{"model": "class-conditioned image flow-matching model", "arch": "uvit", "cond_dim": 192, "head_dim": 64, "fused_qkv": false, "dropout": 0.05, "width": 192, "positions": "learned", "epochs": 149.5, "warmup_steps": 260}
Rows from block 4 of a small class-conditioned image flow-matching model, named by matrix and row number. Rows with one number belong to one neuron. Each number is 128 + 24 x the weight over its row's rms, rounded and kept within 0 to 255. All counts start at 0. Numbers have three digits each.
After each neuron's rows are labels from the 100 images, of 14848 (inputs lightly noised), where the neuron reaches its highest value: "patch colour" is the nearest of a few named colours to the mean colour under the peak; "responds to" is what is common among them. Only what is clearly more common there than usual is listed. The data: stained colorectal tissue patches (NCT-CRC-HE-100K). In brackets: how many of the 100.
# fc1: MLP up (model.blocks.4.mlp.fc1.weight, 576x192), inputs 0-95
# fc2: MLP down (model.blocks.4.mlp.fc2.weight, 192x576, transposed), outputs 0-95

fc1.554:128133144118126137138112154122142072125100135103128149127113129152137108156117124173129095156096177102129094123108122162150165059104140109118124118112131146121104122150138169179140140107164096173107147129143133093143082129132129103138131117139117093109136126150145132154176117133151075109
fc2.554:158116105133153174134140071119126172150138069151122112152166138148140113145154113102126130152130126186117178113118122142088141166135155146190125132132142128109133125129101143095142151171106158118134142097108164125104134136140146160125143143102127153154145142135118131117108130107101132153
patch colour: brown (53)
responds to: tissue: normal colon mucosa (34)

fc1.10:093131147181120123118164123141138115115102099095117169139150126136148146134125129102127139116094137137098096101100111135160141104124137139113132140170135096134114143127133142129110172148091139145104172140155144101125131149159130144144107158111102122120140155118094127103107152104121142116
fc2.10:120109160087121175167107112146149122128116121149104129139072127109104113117132114139108149150092092123159110137126112111123087167157157114114130132092095098128126132138121157108157113129143133113137103141103107144117124105076109119122123105106132114143109109149146125147155153094131145183
patch colour: pink (71)
responds to: tissue: cancer-associated stroma (28)

fc1.423:078137130118096176160129154159131140159105061112107131124126094075122142122152160127111127124145154139105094139116098173064120125123139102114133113120135170142128135107111151143162146158141098126088120079105073117146162110170152136133115121112137145122120106147090115073142149135111185170
fc2.423:163174137140155141115121104139098083125131174139125156134107133137136141120113126111134166135113127108129115110132131083162132121113100138122143150090138110144097104160132145140126154116116136129131155114159193118115077134032111131125119150104153068116100131104102121145116097118144129107
patch colour: pink (81)
responds to: tissue: debris (37)

fc1.458:157155151168131115137185112125178109107150140117166138143095116096139163101154147123111128115134153122157111144144115153124134107128125110120126134138122146093113147074107171132119125098119133114106152082131121149161081105098130097142095114135139139125102134135118141130142121110154133121
fc2.458:100103150110149135107098142122103153143111124140106121099140098183132126164131125128125132156160122119074162096117140131121103114130134134122140132140165122132140130167132187118142140181150109159118126093146142111106145157152119157132112112098118115159170143115088117117101128134101120151
patch colour: brown (51)
responds to: tissue: debris (46)

fc1.472:145099123143118111127144143131182142146111082116113098119148086113139139134240157081124130153130135104118113105106117136133109108139133113117078154114111160094122156080157142142127115154116108147109131119115109110130117151120134119156104152104096111135115140141103135083119190137101186127
fc2.472:168126135099145171112070161116066092141100131129120175128153111125125128154138131122157119108124122114109097160134106120125128137089112134101131137095132133128136086192103154141097135094103183160145129138164096113163127105086122149129141131125129115126134121139095116101148113093138102108
patch colour: white (100)
responds to: tissue: adipose tissue (73)

fc1.377:149145125126102112143109131119134184143150146123089143120123102109136150141129081121141086094084102108164128153163146108113178103136137111107087148124118134119098153158135107126109126157117138126126180128117121143119129177153125097187130079101118126094137134105058160168130154154128173118
fc2.377:111173168102091105098085138077108134084147124139093137142121135148141131126113125132158107129136111161128115155129121119133154089129145126172116151069141150127160138114142142152115127103073135160140100120135156109110136162146124056125120119134120130121136068088137110143113133119138107123
patch colour: white (52)
responds to: tissue: smooth muscle (37); tissue: adipose tissue (32)

fc1.84:106135145154086158158137145131150165120115117152148182139132127113132129178130154098101126109124132130128139121151099139138139106110156127093122133126154169129155165144108094135150126133131132168097138126156131154103104146100111103179100113100124094091127115124088113074142114113117126112
fc2.84:138112106126165132070160102096125091123132168115110100128111125150152134112116117123138171161100133131135087123075142129125106119175147127177116137119073089137151142173124120121131131114158109104137131141120148116176152100143152128122073155159147145140114173107145152173111188143106117171
patch colour: pink (70)
responds to: tissue: tumour epithelium (41); tissue: mucus (25)

fc1.418:116130123112100167158116144140151133157119149114166128154141092177150108125152107133091135155104158129115111120120138109075116113126192155109138103147141139104130091127163131136117117178129112102098094157126100125155118121186127052129127099093127130140118157116144127121114141110104150167
fc2.418:125175143101099150140112087156202142127134106108123134180110132120111126147153140073129176118142131100081116153122191129125138105138089155124152114125127127111143107129149112110089136171109139141118111147159121128084114127110135114131148149132138153072099154061093121142110111135123114141
patch colour: pink (86)
responds to: tissue: debris (77)

fc1.343:181167119164110175135135136148113130146093161123156141111124095162130101138166106097104118161094155143133122103107143083154134108128160142094130107104121157097102141112145123127124124134117107123161155136131110137195128138147139106137121106108119072137113133131112145133124125130117153124
fc2.343:090165171108127098123121124185151138123099124128099110167139096121118116159138129098149141104139117082099103087130161122134121134118100132127123068182108146201159124171104148117117129120121167147121086152133118121135145126148117122125119107139139140139131139102130127133120135132081148091
patch colour: pink (99)
responds to: tissue: debris (96)

fc1.563:139155126159118137102149112187124119138097109092138152116106128108146152144126132121131133097146103110117147118114118118140130097108149092082109137094097109117132133096132153129136125086102111136133157060090158102121146160069109097153097120132106085127109119152102149107148144133118141116
fc2.563:125145139128143085096133084090141127160146185135133101149129090126131123135097120147159153107127113114168149128115133121129148135126085145158146088124085118131117160116152176104116115139160143118133111100141127171155131135142131168120075121113143117118131095133143131139122084114140088165
patch colour: pink (76)
responds to: tissue: mucus (57); tissue: normal colon mucosa (29)

fc1.230:175093109135128131120138104125127159133145109082118129133139136075131088124137131105125123111108084142134124146144162151113154121110102125108119124120090098111135162164160092140123113134148121096113158119125136160097145153104092149148112129129134136111115149132106158119140184126136163157
fc2.230:130085143108175121166087117068106140111148102155119137130138160177121124119094144058125145128110131134136106116142117141141093085069153101143143099125104130124135165135130093134114145076105143108165112123086131111135107136123112120128129112140144120116138130154103124141132123125121126118
patch colour: white (99)
responds to: tissue: adipose tissue (91)

fc1.463:142089177129130146158139145113143085124121142080133144129120137145148099173152168177151139169099176091140087134072096100112166114116121074153128167103175101131131106121089138124146122126147107165114109130144098116172123111129126115133172122133101098134158134148130135105110125158098136148
fc2.463:132073122148120124139149104146128133129123121174127173097198137192105120139132092113126118144109105180145162097140077113138097125105124140133157093123129124129112117126164160136111145092132118147099139113129147126109129163131076151127124094136113134140125142113112133156125124102108145127
patch colour: brown (37)
responds to: tissue: smooth muscle (70)

fc1.479:133113139132124153154132090147158148154127103132139153120132108126121146155124112098123156129069174159112088125143086114149117134143118144089101126116094161132156162134124135137152124126079152091107136123131097124105089135117143092164095107166108127118154125120117100093153132120109134124
fc2.479:147118159136116093134087148135126139165109115144134104137120108117143131169095115158163111130142080132148144123093092085086107131116112066087138109106081147142149123093102175109117111107125172151157100140176123116161139142154131145120169125100118114164149088158119117115136116132145109088
patch colour: brown (67)
responds to: tissue: debris (39); tissue: normal colon mucosa (31)

fc1.162:112106084138119157183105112184111135145155159120093105142096112125097085113122107120128130135090137148126127096124127067129135146109122151154130136089147115156135106156121088114154160141127139117144113145139108112128146164149107119134146130129132065154136146125146131101106099134112140127
fc2.162:103126168085116153089090166116076152131114158154120110111121108149089117165129136115147155152126116069080134118119152124128121136142117143141166102126127138112125140181103184144110144166130118165098113114141138125140141118106135157139135136112110141142170096117098146165107135125061146140
patch colour: purple (41)
responds to: tissue: normal colon mucosa (44)

fc1.546:130121135118109138166110130163119127123150111167153131098109129153099112132140148139102128180098151101108125122126149092131140110128148119146145203115121140153147138144072134100106115131137141145118136105171114134103111121086078067157141137151125114123129187125145102070149134104136109142
fc2.546:116137144162153095073135110141152124148160140128122155121148111154192120140098116152140101126178107163103117148093169183115095105129161153108160091109137127126137135134175134155140139145076104135141153098108157146144133216182129172127139118143125123112132098139104126170122124107128133119
patch colour: white (64)
responds to: tissue: adipose tissue (39)

fc1.301:116128146161097121129145090154134141137110149124083167108093072159128147192106141123167088099141115124142167141136108090146132125120131125143100134114147141140096122137096112131085097147099151094112154140111144154124102180154167125106149102079141119118145148105080128136108163132142169120
fc2.301:133170132111160133125077153126133119121145094124160124168129117099156127102136101115082143143097120099118113137115111178134130094130111173099137108122101120133148156088181147120135153132147136165139106080138123118101147125126095135130144120137130128117121125116103112118122095113127081115
patch colour: white (51)
responds to: tissue: adipose tissue (33)

fc1.29:135132143146182092126121102158129113148057128126147135118130123169107178100129133153101126094130172135085131132130168123144128137181137140127144125160189146133130113123110137162126177113113082130093170126144153158147121134157116154160109104142140093119137112111093115098156109111138119128
fc2.29:117148124150108150099144138127115115086145113122115124122128126119137131114130127137123162149107137110132151104148138153161150124077107139165100105121122129101125133092151100096128119169138133102141124128122181125092125100133122120133088153137140126132091195139105134142087131122151150139
patch colour: brown (88)
responds to: tissue: lymphocytes (100)

fc1.24:114141126176137136101130125138097072152109110180116172163165134090146121168133135088118159135175155139135137135086130103104090151150175173094112096103139165126110113127115105140149104131132126156127132112158135115120154110129144151058112139134132120149085125135134118114075101117092134129
fc2.24:158116087130105151137149145103140162120173112097146112086124130187116120098095122152145196095141146151131108138120146133130136150115113145128103136163138124145095107123172090159118117151116192119152125096143165153140150131119118124122106127154098146123150109113097115117156172115122150122
patch colour: white (57)
responds to: tissue: adipose tissue (45)

fc1.426:125111143140164106128173145154143150115131123101119161120120103133150092165118153133162075155116110175120135138151125117169169105117112113121141135106125122131124121119109142119092114122121125103124143117128164115122090164159109085090123137133103118116133162168091111136131150100121088119
fc2.426:142126149150112181104131082111113130161135105133126083160123159121131129133152117106117098105167096086135123126094126131080086114126132130135122114127091111099119138143161129138153134152160156146097114105134112149118184122113156174119105120111164133124112132095120146131111102184167165133
patch colour: white (60)
responds to: tissue: mucus (40); tissue: adipose tissue (30)

fc1.445:138120155128099103151145094130110146120106117130181155116126079172129172131113080130130141119123149120124100110079132093130108136128155147112167135116159117155122124090106104098119107198093135107144141103114121122104162147119134081181114114114127106124120140099161114114164135079133081132
fc2.445:085131077151126129104106115110119113150149157121092118132144110090152125112099187123123141141087130143121108115140100140123149140148143126106119176133142119121169139165117085139156098131149145166141062177136112143119123131130101135129115073128073192126119154129095186111122112198140150134
patch colour: white (71)
responds to: tissue: adipose tissue (55)

fc1.336:120073120145129113201146146120162120161155150143114126109125105126110136160139107121121141128115129116150116095123157118126147118143133113133119113079137107107105142140149119141110171132121107105097100088127069106077125146053102088151141156119085108161128118180154131126119115132108160135
fc2.336:124136151102099162100100183175145139099108096121135161138100151111098137148119145076131206123135114107093109109136155115123085116131144167130154109148125146138121098133105093144143156161093144157125151132120119133079157133114099126131116137123152138112118143107137149120101166126070179112
patch colour: brown (90)
responds to: tissue: normal colon mucosa (35)

fc1.259:121169145155147124149108143162132150121142130079139169124133106125130154190110140135101106124141125181107129131168122102138152133124127112039106115128122149160108173122149145138125156129139107133140155141115136145161134119164143137139133129154155120135153114108087108153147106113142137108
fc2.259:118088133103114119151158127119113111132097145173108118151149096158095115105141127140138119143132166136170151095106107140102139159163187100155145113149128103127157104138076145136120139102158185103117104128135112116081125146114093105134135116133153114147133120136122132106132157122078122156
patch colour: pink (87)
responds to: tissue: normal colon mucosa (39); tissue: mucus (26)

fc1.98:088143145134110144160103104113158091115095083145154172117083139137150142159128139144115083094175117118135133130076095172136161130134167139131164140092134137147126125114102146094143158132152117104083142113158133137121147143136161142120124072109127134155146151150127154174155132117123109092
fc2.98:149114092135126129077174127138097136127156141105106150068165103123151125114117101111134107148083127159099125153190094081157124112155133118114070129123123134124139166141179152190104099108153153123185107104091129112113146117107108093130136105165115105110121144088140075105141132112147154124
patch colour: white (94)
responds to: tissue: adipose tissue (32)

fc1.78:116122175117074110116132127130101129154072118162096126175160125129111110138171128150142152139156144118138101108097125157123072121116151128134123159128116134116143108121098108097103131146120131132096159107126170095114145155122102149110092165095097116164080154157152146122115158076093114166
fc2.78:134067166106107139157113132150126127142113108154115111140181158130135130134122145149151083116123121158153124103135102095138107131135112122144115140109099129094129116165072165111124154119129155115166108133136113097142127151099139117133134133116100160139137084164149143095147140152143126115
patch colour: white (95)
responds to: tissue: adipose tissue (41)

fc1.173:143141151124144146155145129124118140121162105112133128060176090182150137138121149106058136129141128122131143104143155179104135136157142109117092120139131145084150165127091142142096089120193131108090151155118100189125104083157119102124113092127127108117136122184111106092159124108117082136
fc2.173:118184073100098120122137126151125109119157150123113144100138127136121113111190116107133165161146153110112133160112160119132136123116099176136142094151151106131119117117146120139104153107124160106138137132144138082079135110107139122122092153114089144098103159075100134134112121137125159115
patch colour: brown (48); red (33)
responds to: tissue: smooth muscle (79)

fc1.309:116116086150156143127117084156129097138102108172107144096145145157113121155103082169142146127125150138113114135129120117149125136133142139129098130118163108110136120170092141155165138102116126116086139108127150129083120094089155150102090121146124120097137096133093125117171122117149092140
fc2.309:135128144134126131128148144116132169156125069130130084140174160129149134117188139070120131157115144129124137153103132111109115139135139078143144119125129157130159137116135107134137115130137102104169113141126135143166125152197115097137094146126126128166121122108153145114081132138078162101
patch colour: grey (59)
responds to: tissue: lymphocytes (37)

fc1.244:107127168117140121158135154126102116141105122170163146111114108184152171142121097149146108155136165125127120093119109103136098115133141146121157114107174146141110122089099154148124134132075150138141114111126096097098131128131152076121113107131142102139124144105136095116131093090118078148
fc2.244:151125122126099152111136122150117122083180133093120146150115113079125136137106142149113142099125137134092140120122119108163221152141141117127136138171118084174152105143121166137147078137222143132144121150109132141130149150145150134119161194151080168126137129141098164131141151153183144108
patch colour: pink (71)
responds to: tissue: smooth muscle (70)

fc1.545:064152156137092111146116147147111150144125115162111149121117115166118185150139159133120138163127163124131128134146115119157095124114166090096128156104158128136110105103094140108123115109096134179153151137113123079098124140164139102120124138111130094123132094117142135116081067145112109160
fc2.545:114112102146059164117153123105142146135114138098131130154146138140133139159151140094153091092102075130144138159122175113096192114168095117151116142116128133104126103142135176132168143152130115095123148122179164167120125157123107081126137143132152119098138143076110130160168153113117143123
patch colour: pink (84)
responds to: tissue: smooth muscle (84)

fc1.207:103096123150168139182137116174113149154152096134157135134103126152131144145102102124077131134113162151149143127126161153102138104156169099089104127089127142110101157096157157148161123129141110090117132137069125143095118109132159110135114138166082089130150140136111112137149122158155139151
fc2.207:158119106079144076138169136141153099141087118132088129174150096112122130148170126149136088098111113139151143132102121128114140173123161094145123124122096128144172121155089121114156111112135134094120119193132096149164156147128109135146166141137136136159126135137133102089136129078119125136
patch colour: pink (75)
responds to: tissue: mucus (70)

fc1.413:138136120153154111118126137138123148147152127100086149132122115093171111162114136115135097160123086165175154156183123116137153120130144122094127184113146136127162113154116102128142112110132151117142170156130175145143109158152122107118113123136126126106098173110103145130149151118149138111
fc2.413:121120132115104131195163105131100127123127154137181135136159149168120119127121141136124139129116162098122110105144167103094085137164122154140111130122105110106106117142178092137150171122170131151101093127136123082124157133124112128125154152072172127101132088114107111106142107134084122121
patch colour: brown (75)
responds to: tissue: lymphocytes (52); tissue: normal colon mucosa (27)

fc1.135:179119150098120086147119142123131108146115133139117090116168127108027124120190159110125130147116121119144095135123121106141124151127123122147104147136119181142144178145088119125148078120124133130108109117141134152129128125157110139164110112111178096173122133150121175099133157140120160118
fc2.135:137101141141151134133105134138105110111147122132142159108124135141112131158109120153124145131141123164108133149128133119106110124164159158069122158141143135139118122135135117164143128136126114151118132134108168139027143148177117144133137110123125123084132131143109132152120145144140111086
patch colour: pink (74)
responds to: tissue: debris (68)

fc1.104:113110144167164128107070135142128110156120156179131162081158139166171115153135115155139153114130156162142104124142155122113146119114167208129135144147116102114134091155133106151115114125102145153124130120141091093174126130172108111125095152103140160123148140153111157126105101124111110178
fc2.104:117098138155120142121114175109090156109136086136149134158100138178116130131095128153131142177140145118147164102075096133172133139148124118176119134122182110120074128138136132105152109129117121128114127138130179145121134144109103148141179160123156162097111135113156122134097167114097120104
patch colour: brown (41)
responds to: tissue: smooth muscle (81)

fc1.145:136142136093123179133135135141154140124142153115125130118158158166125119124169146172112132155098162133127116128160111152040109147126138112135154142150155116144145140102108119126124125119130120124144136143167067133085085129173134106120145130133116129071159139158133149096105135115117104228
fc2.145:137147101131136159152162096121146096147171130126140162101132158107124128130122131101119117128127158118100130162152184164129192121156080174134111128112138110111140135105160103121112136143118100114129151143083100162130113111156152143119114135138123177087127126110115151106150097100124094133
patch colour: red (46); brown (45)
responds to: tissue: smooth muscle (88)

fc1.27:136186093142146106170099197142132153159145124105112122112147128124136145162125122132138116131107107143113142114177131109096143127152138124116083148091115132127101120151176103151088151092138102103133139137155132103084116143143124094110105107115127141114137107113095074132135146126115193135
fc2.27:123126186126092118108190125056098127106132147127133123172140136113116141142110106151122093129129128141099173163115133133146135103115064117178126126132125143138126135114122142114124139125150119154131123119173137102124150146143114112134112145145187168096140162080128166134148146149126121114
patch colour: white (58)
responds to: tissue: adipose tissue (46); tissue: mucus (25)

fc1.217:158075174092168157150140179123151155142130135143113125116128124089078112146137164120170132152107095137157133162153116146116140125119110166150171154146133107121172081124104112129089146086122157123134108105118114131095119163114156067085143114125139125112120098163103139099127146069107127141
fc2.217:117193114163121098080114124167118105148158139062131141115168078148210137148102100113111112139146138158143143124150140160143142109135134128107112115120125140145112147107145115130116113149124092135137155106123160146141115118202137152129163101137128134152154154158141126156133097135157119062
patch colour: white (84)
responds to: tissue: adipose tissue (50)

fc1.456:173129122120147140164122107122134112123131135120128128133097137120148130159099071130128087160090152139134087092085142102103157108145146148112157106091087103123089125139147104142107130155171113121147116134159130089112117153085114097110124090150075136173083160150123094160161147054139141144
fc2.456:117104106118184109128156076154125112107141106131125158171109145129123135125105115128112064116143090148097144070145160143126136131118165117151085145167139146112143149141102121118136076133143134107139113163108132135123137107135150097125100144143167136112129141105057124096164129165143122126
patch colour: grey (57); brown (37)
responds to: tissue: tumour epithelium (73)

fc1.353:119102111124130171126101141151157115132105110132104155112113121172106122181110146128113142122120083078100150079143150151128104138162122086132110108131102116176132120138150174146183185164122117068135130134144137145127157147144141125137112082129123135132105112132122112126157180119126130125
fc2.353:137124137116148104120168108113124163104120103110121118143147134098129123095146067120141114146126115145135121168125147124104147138094137167144158135114150174078119123165115131139093121092136134159130110127130123075136127114113097153124123133110120144107173135136112113108139094112114141147
patch colour: pink (74)
responds to: tissue: cancer-associated stroma (28)

fc1.432:098141138131084111111126144138131147139133125130097150129113105094124111120133170121092137137145103138150167154162122120155118107101129105078103142114098150117131146122148131108140117110113138136134168137110144112083124162130104135119119127086119125104177107162119151103068109196132133142
fc2.432:139158178122101146148101124120134112121092139133130129133164152146131126110139135107146138133133114130174156148124145171143148121088132109146087110122106146112101121135165118165124110147094109136124111123111113165155106145113117100132157100139131111125117180114158084153147089050079130138
patch colour: white (83)
responds to: tissue: smooth muscle (43); tissue: tumour epithelium (38)

fc1.474:136112096093123106149082124174136145109139124125089106114113102111115121148138146104130114174130123088114100181113125152097121128124130148146129183109165154171138096134118100130151142145137161106102143104163121133130135160133085100124136135150143145169093171136119109043137105103142128155
fc2.474:173134157181135172063144162094131161147150146148139132130168080132112126117100076129157115113134109132181133098126145157163134109159097137137122119124128121141096134116114117149082139137138142120121124137128170099139132122112132172135134119154112094136163139127144135145134122130190119097
patch colour: white (64)
responds to: tissue: smooth muscle (38); tissue: adipose tissue (35)